{"arch": "gmlp", "model": "CTC audio transcriber", "dataset": "short read English sentences (LibriTTS-R)", "train_examples": 26041, "input": "waveform_16khz", "tokenizer": "char", "vocab_size": 32, "norm": "layernorm", "mlp_ratio": 4, "wave_strides": [5, 2, 2, 2, 2, 2], "subsampling": 2, "layers": 12, "width": 320, "residual_init": "none", "optimizer": "muon", "muon_scale": "match_rms_adamw", "lr": 0.0075, "momentum": 0.95, "nesterov": true, "orthogonalizer": "newton_schulz_5", "adamw_lr_other_params": 0.0026, "grad_clip": 1.0, "steps": 11700, "batch_size": 96, "epochs": 43.1, "lr_schedule": "linear", "final_lr_fraction": 0.1, "warmup_steps": 580, "weight_decay": 0.1, "adamw_weight_decay_other_params": 0}
Rows from block 6 of a small CTC audio transcriber, named by matrix and row number. Rows with one number belong to one neuron. Each number is 200 + 30 x the weight over its row's rms, rounded and kept within 0 to 999. All counts start at 0. After the name is the row's rms in percent of the matrix's.
After each neuron's rows are labels from the 100 clips, of 14976, where the neuron reaches its largest size: "responds to" is what is common among them. Only what is clearly more common there than usual is listed. The data: short read English sentences (LibriTTS-R).
# u: gMLP up (value half) (model.blocks.6.mixer.u.weight, 640x320), inputs 0-319
# v: gMLP up (gate half) (model.blocks.6.mixer.v.weight, 640x320), inputs 0-319
# out: gMLP down (model.blocks.6.mixer.out.weight, 320x640, transposed), outputs 0-319

u.15,088,169,174,230,183,148,184,197,226,194,189,189,216,221,195,226,200,225,213,213,140,198,222,220,170,209,271,182,200,179,232,211,186,188,170,203,214,179,176,220,126,184,233,174,208,205,264,217,227,169,182,217,202,193,220,211,150,175,162,200,241,154,209,152,179,212,195,197,222,210,188,260,204,239,233,249,145,178,208,179,203,170,215,228,208,213,237,239,234,194,181,202,180,238,164,200,196,229,154,186,196,171,251,133,234,155,191,213,181,186,191,236,211,198,216,182,232,234,229,144,170,150,211,184,226,182,170,112,197,187,223,241,168,166,222,164,211,202,195,145,210,210,212,207,231,206,160,188,198,228,247,163,174,143,163,258,228,190,195,198,167,269,213,218,278,183,168,179,228,228,200,218,230,223,214,151,217,154,218,161,237,179,167,191,180,253,169,181,229,197,194,170,205,234,172,228,170,202,183,215,191,179,197,199,235,211,175,219,200,213,185,181,184,178,152,220,230,222,199,197,175,199,181,216,106,213,183,183,176,176,228,187,156,214,177,216,245,168,224,214,208,164,170,181,204,181,166,195,185,194,232,193,213,217,252,191,179,221,238,234,252,287,238,213,224,258,248,206,171,178,205,220,247,183,125,223,192,222,138,200,138,198,179,181,174,191,228,172,177,211,238,225,214,243,180,193,210,218,165,210,220,174,180,232,220,225,193,203,260,198,246,228,222,171,217,244,170,148,160,260,140
v.15,091,152,230,228,253,206,222,219,180,202,260,181,215,256,216,265,217,155,206,206,196,243,191,241,247,192,184,162,231,219,241,166,185,224,200,203,249,228,144,152,183,227,231,174,158,192,153,265,207,192,184,208,232,214,153,192,154,187,161,225,169,250,200,195,220,209,174,217,234,193,165,253,191,212,261,184,200,187,223,196,190,205,202,208,204,157,174,220,196,227,228,195,157,198,102,184,186,216,174,194,184,182,165,198,197,201,215,166,215,188,216,131,248,181,183,203,234,184,182,186,170,232,203,183,204,134,223,215,201,185,225,173,221,199,222,219,243,200,215,189,182,220,171,184,197,172,168,215,175,194,216,188,135,135,264,194,204,211,220,189,181,237,183,147,226,219,270,189,206,183,270,165,231,227,201,181,223,196,220,184,165,206,216,204,184,250,232,178,182,185,210,239,182,223,182,224,128,201,194,177,204,161,217,241,225,197,186,254,191,145,232,194,272,200,172,243,224,179,169,194,211,147,196,191,217,210,208,181,223,186,171,147,149,301,227,150,189,221,219,201,191,171,197,213,199,160,267,225,207,174,204,199,154,202,219,210,242,219,204,200,221,265,264,161,222,222,189,192,159,248,220,162,215,261,190,198,194,227,237,200,159,211,222,180,216,196,210,186,197,261,155,216,190,213,166,223,199,168,191,191,230,146,196,157,198,190,219,185,178,233,178,164,217,233,147,231,205,166,229,180,211
out.15,087,140,221,235,148,209,179,202,198,232,191,205,180,203,240,230,208,229,154,194,139,211,226,174,134,201,200,229,178,203,210,218,188,175,174,229,227,151,181,175,211,241,153,252,173,172,244,165,153,189,174,250,169,170,168,178,232,213,208,228,214,226,211,148,177,201,226,217,170,216,200,214,188,140,199,229,213,159,235,213,215,145,243,180,199,212,208,261,182,183,197,170,206,191,229,224,178,147,178,205,144,146,174,194,189,174,228,213,244,207,222,150,211,224,155,192,243,175,222,232,235,214,201,176,203,211,120,223,223,158,229,256,217,200,193,170,215,165,236,248,193,159,267,249,175,179,220,202,197,222,189,211,163,214,233,170,163,163,225,243,209,181,166,225,159,250,195,194,200,270,220,241,202,219,254,203,232,182,259,233,171,171,201,177,242,206,190,219,211,199,212,154,201,217,185,202,168,231,207,176,123,181,190,155,189,217,174,176,225,197,188,233,250,183,250,202,157,263,212,155,215,189,175,201,178,176,200,155,211,212,209,200,236,192,210,213,231,233,190,220,174,164,177,198,208,176,282,141,167,258,222,162,194,190,218,159,182,176,196,231,192,160,204,173,216,177,287,206,222,221,167,177,189,173,177,234,187,190,192,202,215,219,194,179,184,167,194,203,165,275,204,245,192,181,186,226,196,174,207,241,194,259,187,212,195,204,230,234,218,167,204,192,182,223,218,240,281,179,205,163,165
responds to: the word "she"

u.520,110,199,209,158,262,213,235,221,197,237,221,221,233,217,192,130,223,190,162,201,162,219,270,132,226,243,259,204,215,245,220,222,223,187,177,205,199,157,227,211,228,148,277,169,202,232,226,186,236,187,211,207,198,207,242,216,202,181,170,229,205,114,217,143,210,210,175,177,206,146,237,228,206,247,245,215,191,215,226,196,220,202,206,176,202,212,189,228,207,217,271,215,206,236,176,231,247,227,175,267,229,219,205,192,199,223,218,212,163,197,133,155,178,201,228,192,173,194,168,210,195,193,234,197,212,176,208,178,180,143,177,203,188,232,193,239,181,179,161,187,154,148,187,178,201,211,189,220,142,191,173,241,195,162,193,254,231,218,169,232,182,225,160,202,194,166,170,176,263,187,177,224,229,203,239,217,169,240,224,184,185,161,216,174,166,169,204,238,222,241,205,214,187,219,199,232,186,199,228,156,180,179,256,205,204,169,183,202,141,245,193,162,205,224,211,144,176,205,265,202,198,223,203,189,257,163,222,185,200,193,218,114,156,195,194,200,174,176,210,145,157,199,203,171,193,157,204,187,173,235,212,210,216,224,203,236,217,221,236,170,179,249,211,150,186,211,262,207,175,213,216,213,184,202,171,139,213,264,198,216,193,172,203,189,248,246,154,163,233,157,222,188,233,194,233,207,213,209,260,193,233,231,215,246,214,155,249,186,161,196,202,227,232,193,215,202,201,221,178,206,128
v.520,103,186,193,215,202,168,211,233,249,218,196,210,207,232,192,193,148,222,242,159,208,192,201,229,184,198,193,234,261,209,174,214,198,223,243,188,190,156,193,231,208,243,189,128,182,261,225,144,166,211,188,228,183,190,149,191,165,167,208,178,228,154,156,182,182,148,205,219,209,203,220,185,209,215,159,223,193,206,172,150,203,237,227,192,198,273,239,193,226,207,148,214,236,217,266,239,170,184,210,215,213,184,179,180,221,159,150,207,199,189,185,216,191,211,228,231,177,198,206,256,195,195,258,242,174,178,246,263,250,167,205,241,262,186,175,216,173,198,225,201,192,228,153,220,158,206,221,203,240,180,137,191,235,229,209,279,264,236,172,160,210,200,161,181,211,235,262,212,184,179,220,199,203,160,234,216,155,148,201,204,165,203,227,173,172,219,218,228,197,240,225,152,234,249,189,241,168,184,206,211,214,215,147,151,148,249,231,178,137,247,207,191,179,142,203,228,133,183,220,223,194,186,213,189,223,182,221,235,153,196,225,177,170,140,136,207,209,224,200,171,187,205,189,191,261,187,189,188,237,198,210,186,219,232,219,216,228,223,238,185,103,202,195,240,229,179,173,191,149,216,169,136,213,182,182,228,209,176,170,202,182,209,191,217,250,178,205,171,198,195,145,206,183,215,163,139,233,231,193,220,192,209,192,203,191,200,197,190,184,193,185,154,161,240,199,169,225,224,195,224,204
out.520,100,215,232,275,203,224,227,219,241,183,191,170,165,194,185,194,188,195,166,185,196,206,185,183,251,212,194,202,163,216,160,180,225,178,143,172,161,199,195,169,199,181,251,186,188,175,219,241,256,208,185,182,163,235,241,195,241,222,278,193,230,161,153,165,167,207,189,174,173,243,190,157,222,249,198,249,226,187,218,196,173,237,156,196,205,192,175,226,203,242,261,245,143,173,199,163,232,213,174,244,205,209,173,198,167,185,204,210,192,234,147,159,209,177,236,243,250,191,193,148,142,222,182,221,204,172,210,175,127,239,205,177,177,153,194,219,193,164,154,218,191,220,170,260,166,204,224,159,170,212,189,236,197,199,238,268,230,173,210,261,210,241,170,150,210,134,236,223,221,222,175,208,158,173,217,174,158,219,223,191,201,197,195,266,248,223,186,199,200,210,218,178,235,206,219,182,177,226,235,198,220,160,208,211,185,186,167,214,160,176,189,251,176,214,203,187,249,213,198,211,187,242,218,164,242,223,193,168,181,227,82,190,184,140,202,261,212,180,136,187,206,195,197,159,212,223,212,152,209,163,227,190,204,185,225,218,217,186,192,195,169,175,205,225,195,227,175,201,200,201,233,222,180,205,215,173,240,187,220,158,224,216,257,249,186,229,223,203,163,210,192,194,201,172,219,123,206,189,177,189,208,219,248,188,234,185,251,204,234,189,172,221,233,224,219,174,177,243,167,197,136
responds to: the word "the"

u.596,099,221,225,219,199,238,194,230,182,181,191,160,169,198,240,154,172,175,178,171,276,175,171,203,202,223,178,163,168,175,233,183,170,183,175,258,263,197,153,247,172,253,225,246,156,206,169,234,250,177,205,242,194,186,200,202,127,185,130,191,226,190,183,135,172,173,200,229,196,238,204,198,166,256,206,192,260,202,195,203,178,151,187,189,164,226,181,176,219,203,171,184,196,144,168,242,217,197,156,147,201,156,239,166,192,139,226,183,194,260,209,208,215,243,200,224,172,218,215,197,208,168,164,251,244,180,210,183,199,235,203,211,220,172,203,200,168,220,166,247,224,190,205,165,149,155,157,185,289,230,202,242,211,177,196,209,141,244,141,159,185,209,191,207,153,178,176,193,190,239,243,170,236,270,150,173,249,201,168,168,224,253,191,245,190,188,187,199,214,217,204,223,182,179,187,191,162,230,192,164,205,155,194,212,219,195,236,231,205,163,238,199,197,176,183,210,226,228,208,182,203,207,187,208,181,284,132,175,228,200,233,192,160,220,214,214,198,182,216,186,251,193,190,190,201,242,183,247,210,170,176,204,145,220,205,261,165,207,241,178,209,220,214,202,259,189,199,207,212,194,228,171,199,252,174,174,248,192,188,144,202,224,144,161,175,170,182,172,187,208,179,228,196,174,213,231,159,190,182,191,211,195,176,192,235,226,185,177,162,214,249,189,155,167,202,195,161,196,224,182,184
v.596,106,171,205,245,168,245,252,174,198,220,212,174,221,194,205,199,226,240,217,172,178,189,177,235,163,214,212,189,237,218,164,202,205,184,178,202,185,228,226,176,180,153,183,180,185,246,210,170,153,250,197,211,197,195,234,156,204,247,220,210,177,235,230,205,167,210,186,185,276,109,140,247,147,183,198,206,250,229,248,169,172,207,212,203,192,179,192,192,222,147,233,208,155,218,208,134,174,130,240,206,188,194,192,187,190,237,188,197,261,192,214,198,174,179,212,273,231,190,210,158,177,231,162,165,230,179,222,206,175,189,183,222,248,173,169,179,146,176,246,165,182,236,167,192,243,192,202,222,177,215,173,201,230,172,216,196,212,192,240,269,220,190,160,174,195,232,203,197,211,191,211,204,190,172,214,198,235,230,233,210,214,245,224,238,188,235,184,215,224,259,226,206,207,165,257,179,243,159,163,207,204,199,198,197,205,193,221,201,252,220,236,147,199,226,214,198,201,203,173,171,248,208,220,129,216,214,234,203,222,155,197,186,172,191,237,248,174,180,193,210,211,226,155,198,152,198,195,224,174,203,180,217,219,223,184,157,177,254,230,211,208,169,218,216,161,268,222,214,225,204,107,195,235,215,236,190,194,238,265,271,195,208,199,178,184,212,190,180,213,204,178,140,247,170,167,212,201,236,178,226,194,209,186,205,185,197,157,134,154,160,266,158,198,155,210,230,243,223,246,182,248
out.596,099,178,150,233,200,224,218,153,153,192,229,183,137,243,272,191,129,212,188,180,189,213,234,250,232,207,194,177,210,216,195,196,202,199,288,196,189,218,196,215,201,205,207,219,230,189,209,217,207,229,253,157,222,212,208,225,179,180,217,245,225,252,191,216,194,218,226,166,187,172,186,210,230,232,216,241,243,170,258,218,149,175,199,177,169,170,208,192,189,199,178,242,154,177,220,219,233,189,230,166,172,168,173,198,206,214,258,205,191,175,211,172,168,216,191,232,179,216,140,188,213,169,185,191,207,188,225,234,213,196,231,220,249,204,174,201,236,193,204,221,222,248,177,244,197,189,183,224,258,160,196,243,200,216,219,191,149,179,152,173,226,210,225,161,245,161,189,184,223,226,168,196,205,149,211,204,229,185,185,207,273,201,194,232,178,172,217,198,290,209,186,262,123,125,177,214,188,172,212,211,216,192,184,216,247,190,158,206,188,186,248,278,189,203,234,222,256,219,197,172,168,190,174,178,185,188,148,223,221,151,215,147,177,251,197,196,171,170,190,148,207,189,160,143,201,189,209,218,209,186,196,159,164,188,175,182,202,219,186,144,204,239,215,251,216,220,234,196,235,179,147,224,193,142,187,214,237,152,229,189,168,178,157,208,208,189,210,211,202,139,183,194,232,226,192,199,202,117,182,195,175,249,146,172,197,216,228,227,205,205,184,202,130,231,190,197,190,250,185,185,259
responds to: the word "she"; the word "said"

u.225,105,191,168,163,227,184,186,233,184,182,209,217,158,210,218,236,184,174,188,201,167,224,166,183,266,214,179,163,180,245,217,205,200,183,219,173,207,153,202,170,186,168,178,158,138,229,218,220,233,212,154,245,237,203,165,204,159,221,214,256,189,134,206,153,157,235,182,199,200,196,282,230,219,244,232,213,215,220,195,191,190,223,164,194,177,264,228,186,201,227,206,287,206,189,160,210,248,218,229,194,244,206,216,182,169,212,231,188,152,211,204,213,218,168,160,216,213,210,280,177,241,149,180,175,215,199,203,236,252,212,196,194,223,221,174,230,189,197,207,199,170,172,174,263,195,145,162,206,204,203,243,244,211,211,109,201,239,215,148,227,252,232,187,163,232,151,167,249,229,200,203,200,221,170,179,213,173,209,163,216,230,206,220,181,169,211,153,224,243,193,192,236,179,187,184,180,202,217,203,194,230,204,166,258,167,184,144,191,209,264,179,154,164,255,194,152,199,220,212,207,231,210,177,197,261,169,247,212,258,182,182,225,189,207,226,224,219,181,217,240,199,176,139,194,183,175,196,241,202,209,202,227,212,184,212,158,223,155,172,151,94,231,184,185,194,190,212,181,192,251,215,217,183,197,243,198,191,206,185,194,174,180,181,196,224,180,195,210,240,217,245,240,201,175,238,207,242,257,240,204,208,189,219,208,178,136,174,211,140,215,168,205,235,212,238,185,213,186,171,185,184
v.225,097,174,199,216,232,196,174,283,226,178,174,186,197,221,201,163,251,192,195,190,203,238,216,228,192,262,192,203,209,183,159,221,228,233,212,182,193,171,170,188,225,210,210,169,200,185,183,239,186,212,143,216,187,164,200,223,196,183,228,208,254,231,181,211,243,222,201,218,195,204,125,174,188,203,255,194,199,187,164,265,166,211,163,178,189,182,263,219,206,218,177,187,264,169,255,230,210,140,199,217,206,180,209,195,160,230,188,223,227,243,162,178,248,187,166,198,173,275,263,223,185,193,223,206,211,236,177,191,158,224,167,193,195,242,206,192,214,225,242,182,187,258,200,206,224,213,238,225,237,283,195,136,224,153,222,190,200,176,204,219,233,261,153,194,138,167,207,197,225,160,181,182,166,227,223,243,144,211,141,175,214,174,207,225,209,209,161,213,173,170,208,228,213,167,170,209,197,132,216,239,177,144,225,205,256,218,193,202,204,243,236,179,162,224,214,207,208,194,198,256,237,202,179,197,152,194,193,183,193,186,226,177,139,190,222,180,196,207,161,223,170,190,193,208,233,174,232,158,141,217,233,217,186,208,197,204,173,211,221,191,220,233,208,189,237,146,313,216,232,187,219,190,186,181,153,168,212,199,229,176,228,169,246,215,180,167,207,226,229,171,233,110,220,231,210,239,212,194,215,211,181,232,163,205,244,186,178,215,173,141,207,231,227,231,199,213,156,201,179,237,222
out.225,105,172,142,236,230,231,174,204,196,189,214,219,214,246,196,181,268,197,145,212,199,143,193,168,252,184,180,199,194,189,194,176,182,200,199,223,143,197,196,223,133,203,204,179,196,210,205,160,274,234,206,208,179,228,143,187,207,224,187,246,275,193,193,192,192,244,191,204,133,219,161,171,218,150,189,205,140,184,180,194,243,198,190,214,160,248,188,216,174,253,197,239,259,194,217,180,274,207,164,205,207,159,167,139,202,156,199,231,196,206,150,231,182,242,279,200,186,173,197,210,185,207,213,224,199,219,188,169,181,196,181,220,241,201,255,185,228,186,174,198,191,171,197,243,210,213,132,200,202,195,195,245,189,217,218,177,220,187,203,230,220,207,242,180,221,240,176,185,191,158,168,165,195,191,215,200,174,202,210,187,151,211,173,192,172,173,192,177,204,209,153,268,210,202,211,190,197,205,163,225,220,187,189,283,240,210,189,177,163,215,256,171,219,206,193,233,242,181,162,197,216,193,227,239,189,195,245,190,207,248,231,227,188,197,215,202,146,188,248,189,155,175,199,233,171,239,183,159,214,189,213,204,142,265,185,222,177,227,199,168,195,138,171,202,200,160,212,199,221,242,183,204,144,217,222,145,165,211,222,197,144,145,202,212,187,133,205,241,225,272,179,199,199,195,258,187,199,197,207,263,181,195,226,225,168,167,205,282,186,243,231,171,240,177,227,154,201,184,196,225,223
responds to: text has "perhaps"

u.43,094,210,187,211,218,212,190,148,189,235,204,181,239,218,191,203,209,213,245,169,199,166,176,251,168,212,193,177,202,208,205,223,181,183,159,229,245,196,181,278,187,200,192,152,210,177,201,135,193,213,300,242,146,215,206,157,233,270,244,163,196,181,207,234,240,262,204,174,233,184,196,257,139,194,216,232,212,153,182,258,181,203,231,201,141,203,226,183,169,204,196,204,182,182,133,242,235,142,203,187,188,145,187,260,227,162,224,223,226,223,196,153,236,187,231,162,221,230,216,154,240,199,191,228,185,194,204,195,221,180,237,188,189,200,165,241,192,172,198,184,167,201,175,169,252,254,169,207,234,209,206,143,251,195,185,187,172,195,261,210,194,183,260,189,231,170,164,168,275,203,190,214,195,202,183,204,167,177,184,145,234,272,211,220,243,188,212,202,179,214,201,179,182,192,216,172,208,175,227,214,245,185,208,213,210,220,206,216,221,195,176,173,191,265,198,203,242,207,213,191,223,144,181,179,205,200,244,199,186,223,178,216,229,210,213,254,239,220,224,201,211,174,225,154,143,188,173,212,247,180,179,276,159,211,223,161,170,156,206,216,182,193,198,227,171,178,174,195,212,188,190,204,220,256,204,227,191,186,143,210,194,159,194,193,262,241,176,234,176,187,229,220,225,118,244,216,170,200,179,236,210,181,194,197,228,193,238,223,216,220,213,182,152,222,173,214,170,214,178,175,266
v.43,097,224,261,245,227,183,218,145,237,223,251,239,143,169,245,182,255,184,274,184,225,226,190,196,278,190,226,216,174,209,219,234,197,196,207,203,232,198,195,215,191,181,138,193,211,207,157,241,204,215,174,175,200,206,182,175,168,178,162,185,184,210,238,211,216,243,266,203,181,165,139,198,198,201,200,200,165,201,252,165,146,143,217,158,259,195,196,147,172,160,249,215,220,214,149,205,176,226,198,208,205,197,152,199,174,182,226,219,181,167,187,162,172,233,172,204,239,190,220,193,163,196,199,210,232,243,202,189,211,206,245,248,182,222,178,262,159,195,194,253,247,182,187,183,181,163,196,225,202,217,220,227,177,205,174,187,198,269,232,184,209,160,203,180,204,207,174,211,235,180,244,214,184,183,157,167,223,184,179,209,195,191,209,251,180,168,167,204,256,294,173,184,209,191,222,148,210,190,231,177,229,179,185,234,238,171,205,223,205,202,200,140,211,216,215,166,256,245,203,151,216,211,203,213,198,247,190,218,200,199,241,181,243,210,175,152,220,179,177,234,198,205,179,199,174,179,176,201,166,246,237,206,245,148,189,215,181,235,228,225,226,227,236,229,231,262,168,211,219,198,188,212,177,175,186,130,222,214,189,223,181,181,199,152,160,145,202,180,244,132,201,202,192,194,236,166,167,226,238,230,238,156,145,232,180,175,211,181,217,159,204,180,244,234,173,163,182,254,236,180,210
out.43,093,211,253,204,135,248,200,208,172,245,147,188,183,228,239,163,148,190,194,198,211,150,231,209,224,220,192,155,145,171,192,209,228,203,236,148,196,219,192,201,192,242,218,209,148,202,199,229,191,220,170,184,174,194,195,238,169,170,195,228,222,156,167,184,211,167,213,172,218,209,250,207,178,173,189,194,210,154,249,245,248,197,185,161,172,153,216,198,206,165,211,224,249,174,201,295,213,204,254,189,179,216,213,190,213,137,225,187,227,196,204,245,246,227,199,176,218,221,207,178,237,200,232,265,195,215,226,204,286,198,154,189,245,158,156,250,195,207,243,185,136,173,182,207,127,252,223,200,218,258,213,198,203,249,254,212,209,189,177,223,164,166,227,148,189,254,202,189,207,203,240,199,152,200,168,217,232,203,166,219,209,211,190,213,217,145,211,213,234,241,238,212,174,215,218,207,187,170,234,229,190,224,182,264,193,215,140,201,193,204,226,181,172,210,166,170,225,227,154,213,183,209,188,212,162,201,139,168,177,270,211,228,164,186,157,143,249,161,181,197,152,186,218,204,275,161,233,186,170,211,184,202,159,209,213,171,190,202,186,233,181,198,202,259,164,207,200,181,154,228,209,179,204,209,184,187,245,172,163,214,208,212,213,191,227,213,213,197,209,193,169,166,204,174,196,159,190,192,189,221,237,213,214,210,204,241,247,200,177,197,158,211,140,217,166,155,246,159,153,223,157
responds to: the word "she"

u.218,106,152,205,179,192,174,239,194,198,227,172,205,198,213,184,219,212,242,264,154,165,172,190,210,204,153,172,145,207,132,201,209,223,155,234,171,227,198,193,218,203,165,170,231,167,207,172,233,228,223,185,189,198,209,229,232,186,164,170,167,163,193,230,186,220,125,246,206,241,190,218,247,242,195,255,216,191,235,222,150,252,229,160,198,181,202,172,168,188,237,234,188,190,179,228,208,183,210,231,197,177,177,183,223,213,210,188,183,100,210,191,203,193,157,191,205,197,177,198,146,224,196,170,133,194,162,231,142,179,172,208,180,181,175,171,228,221,183,205,214,259,136,261,183,178,161,183,175,158,213,199,196,179,214,163,213,169,179,149,190,214,203,171,225,224,234,186,219,184,155,176,168,239,200,199,231,193,204,214,215,211,181,202,227,219,230,246,201,206,215,170,250,226,178,183,245,198,177,210,198,193,210,207,206,227,172,160,170,226,220,202,201,198,170,244,235,231,243,181,142,190,166,202,182,184,215,180,153,224,180,216,203,187,186,221,197,174,195,173,181,209,191,206,153,208,213,198,222,242,220,217,179,175,225,169,209,262,186,188,218,213,220,215,194,171,117,237,191,247,193,220,199,208,200,205,192,210,239,300,193,223,182,159,210,277,234,244,210,189,171,199,249,231,170,174,211,200,243,169,230,228,224,188,224,199,184,148,190,175,268,169,141,152,264,257,187,129,191,174,222,111
v.218,098,271,169,251,171,199,245,232,240,205,198,192,162,209,137,196,199,138,176,244,171,154,167,246,247,169,216,192,203,260,145,205,163,176,204,185,149,207,235,261,142,146,216,209,219,188,229,178,173,233,193,173,190,148,204,185,211,215,152,228,220,170,210,171,195,213,252,187,139,231,183,242,210,222,197,174,182,258,210,219,167,151,204,189,198,218,223,220,180,191,172,245,187,210,228,235,165,194,175,189,225,147,179,280,198,225,213,176,196,235,208,135,162,207,168,190,234,182,215,193,176,238,237,204,180,157,191,193,195,208,175,181,226,158,176,210,233,154,124,208,235,182,236,195,205,185,155,184,192,256,190,211,161,226,221,228,211,217,195,108,205,208,211,205,211,186,191,201,179,164,191,200,265,175,178,214,220,182,222,239,215,221,249,280,194,170,222,203,228,221,146,235,225,217,202,179,226,216,188,261,177,160,206,213,192,176,222,221,208,176,215,195,170,208,185,200,202,174,221,223,211,220,214,167,233,186,151,173,202,217,222,178,201,202,213,193,187,206,195,245,239,188,172,217,154,174,212,192,202,169,162,242,251,306,210,199,175,240,203,234,184,236,197,209,206,205,201,203,230,203,201,198,215,222,199,241,210,212,218,172,212,209,194,163,175,187,225,175,174,215,164,159,223,197,170,218,214,189,115,233,255,238,208,161,210,175,173,152,232,175,193,205,207,212,218,136,255,237,226,191,255
out.218,098,215,234,163,192,185,201,206,236,203,188,191,168,206,183,186,211,161,219,196,224,176,143,210,193,230,178,137,231,245,229,184,211,212,215,223,210,168,173,222,218,209,199,222,205,199,214,281,282,174,176,214,191,164,212,227,209,243,205,176,203,172,196,186,209,226,189,197,229,185,181,219,195,194,226,204,208,222,197,207,230,199,215,206,168,214,148,189,157,227,230,168,259,215,185,241,198,227,224,183,222,199,162,172,225,215,137,217,245,177,250,207,172,228,208,225,191,226,167,241,186,195,189,156,141,203,168,202,164,169,270,269,215,174,199,231,187,187,147,196,211,254,242,186,211,193,252,155,184,158,171,189,169,206,213,234,193,208,147,173,218,140,212,214,162,261,275,141,165,189,252,232,189,179,165,201,194,173,206,166,231,195,180,225,210,261,198,243,238,213,197,196,189,144,169,243,213,164,239,203,222,187,168,201,195,191,226,155,158,199,202,160,206,213,217,221,212,219,186,187,164,212,245,222,200,192,181,241,184,224,196,127,148,194,198,193,251,159,184,199,203,219,209,149,185,157,233,118,158,162,202,210,226,240,213,156,244,167,175,189,179,192,218,217,210,178,206,147,252,233,202,191,143,238,227,202,219,184,249,197,156,180,156,152,234,211,168,207,188,182,194,166,212,200,196,223,228,209,210,279,271,129,151,190,205,259,163,202,216,176,209,185,214,222,262,176,191,196,211,187,194
responds to: the word "she"; the word "they"; the word "he"

u.133,105,200,210,221,229,195,209,210,184,234,193,263,227,213,212,195,234,185,123,206,246,214,187,159,164,192,175,237,199,248,245,271,178,194,247,181,216,166,234,182,118,172,222,216,159,181,207,210,255,212,182,205,201,221,152,216,223,228,161,214,169,172,141,217,186,259,234,169,167,210,193,248,200,172,273,187,219,157,179,189,197,241,188,243,173,204,129,194,223,181,205,160,218,224,202,265,263,202,208,200,224,172,214,211,213,237,244,202,209,252,202,192,190,180,205,226,194,208,207,142,188,201,187,216,183,175,202,163,220,187,206,202,181,167,178,198,166,177,181,231,202,170,142,187,168,215,175,156,194,240,192,203,150,177,204,116,194,136,178,204,193,210,250,225,231,235,236,170,235,226,221,241,232,253,220,207,213,188,226,200,186,225,209,211,169,250,162,200,195,234,190,247,189,178,180,208,199,176,192,212,203,143,206,158,219,205,211,116,188,245,230,223,191,265,231,201,200,208,178,208,246,263,180,172,242,217,219,196,160,180,152,231,184,187,169,241,192,219,196,226,151,142,189,185,210,196,191,202,196,204,167,166,237,186,181,174,284,171,174,197,226,152,227,212,175,171,181,233,185,238,209,193,232,190,149,220,186,177,141,187,228,191,201,233,160,139,197,208,244,215,181,205,198,224,219,212,183,203,293,225,169,195,228,210,219,194,207,193,177,200,166,236,188,248,191,218,200,228,198,255,231
v.133,097,187,265,215,209,218,165,227,173,201,186,269,162,217,228,224,182,200,169,185,192,233,186,216,173,229,174,165,160,179,225,255,228,214,205,176,183,212,198,249,211,195,235,270,232,194,199,200,182,220,246,208,224,299,226,188,208,249,174,231,176,165,186,178,269,247,243,272,195,159,161,177,172,202,229,218,162,205,236,198,204,201,192,190,152,176,179,218,195,200,191,187,216,188,179,179,203,168,165,173,186,161,135,182,143,189,192,173,217,186,232,150,236,148,176,211,202,219,214,225,221,229,179,189,238,193,182,199,251,240,203,194,191,230,229,160,189,178,198,149,244,223,228,178,203,226,256,250,236,223,174,175,188,230,210,181,169,162,158,220,193,174,217,262,149,202,172,197,195,239,155,226,213,213,222,249,227,215,187,141,195,160,191,223,193,231,130,206,194,204,204,215,225,198,174,172,165,172,247,199,181,206,152,205,256,200,169,183,224,193,226,214,182,203,212,237,200,175,161,197,178,191,170,193,180,190,194,146,202,171,202,216,111,238,200,172,200,217,209,214,181,187,154,275,218,151,190,162,202,173,216,228,176,235,183,186,228,247,235,163,226,212,242,160,251,198,246,256,187,236,193,169,228,204,183,210,197,155,185,208,166,175,233,175,180,222,223,184,170,202,181,161,203,216,206,201,223,203,230,239,224,221,232,285,273,162,242,262,192,167,202,237,186,192,216,216,241,200,194,203,209
out.133,097,170,168,214,181,227,235,262,202,207,200,230,218,216,219,199,196,157,156,248,220,143,236,212,209,193,233,139,220,241,267,280,213,182,197,161,200,216,209,234,147,200,130,226,193,215,178,143,270,214,180,210,183,177,164,197,208,148,182,255,223,190,222,221,166,180,161,226,248,201,176,213,244,181,192,248,120,195,160,208,190,188,193,199,187,218,209,235,223,173,193,224,226,160,202,238,226,214,238,197,255,196,169,158,196,157,202,188,183,210,204,241,221,222,169,228,222,193,174,220,237,220,118,194,189,198,228,194,217,197,191,204,181,150,212,192,187,128,213,202,180,226,186,202,243,178,109,193,214,239,245,213,186,221,210,121,182,204,152,174,261,191,147,189,198,195,144,193,178,206,170,146,173,212,182,211,177,191,217,231,161,212,159,170,239,145,214,208,221,198,232,212,175,212,206,216,168,220,179,208,233,182,197,224,218,193,199,188,207,227,257,155,234,211,191,183,217,202,235,184,184,221,193,210,206,251,191,179,205,194,256,223,157,195,224,228,201,218,207,227,227,215,211,178,164,170,188,177,252,161,156,214,253,240,184,204,247,205,142,221,209,148,261,197,233,157,148,217,196,222,163,224,178,169,183,195,213,216,207,164,190,214,227,219,217,181,201,201,287,144,189,220,176,180,239,195,200,192,179,239,208,167,168,217,213,233,203,182,129,195,191,193,195,202,155,257,208,183,211,225,214
responds to: text has "perhaps"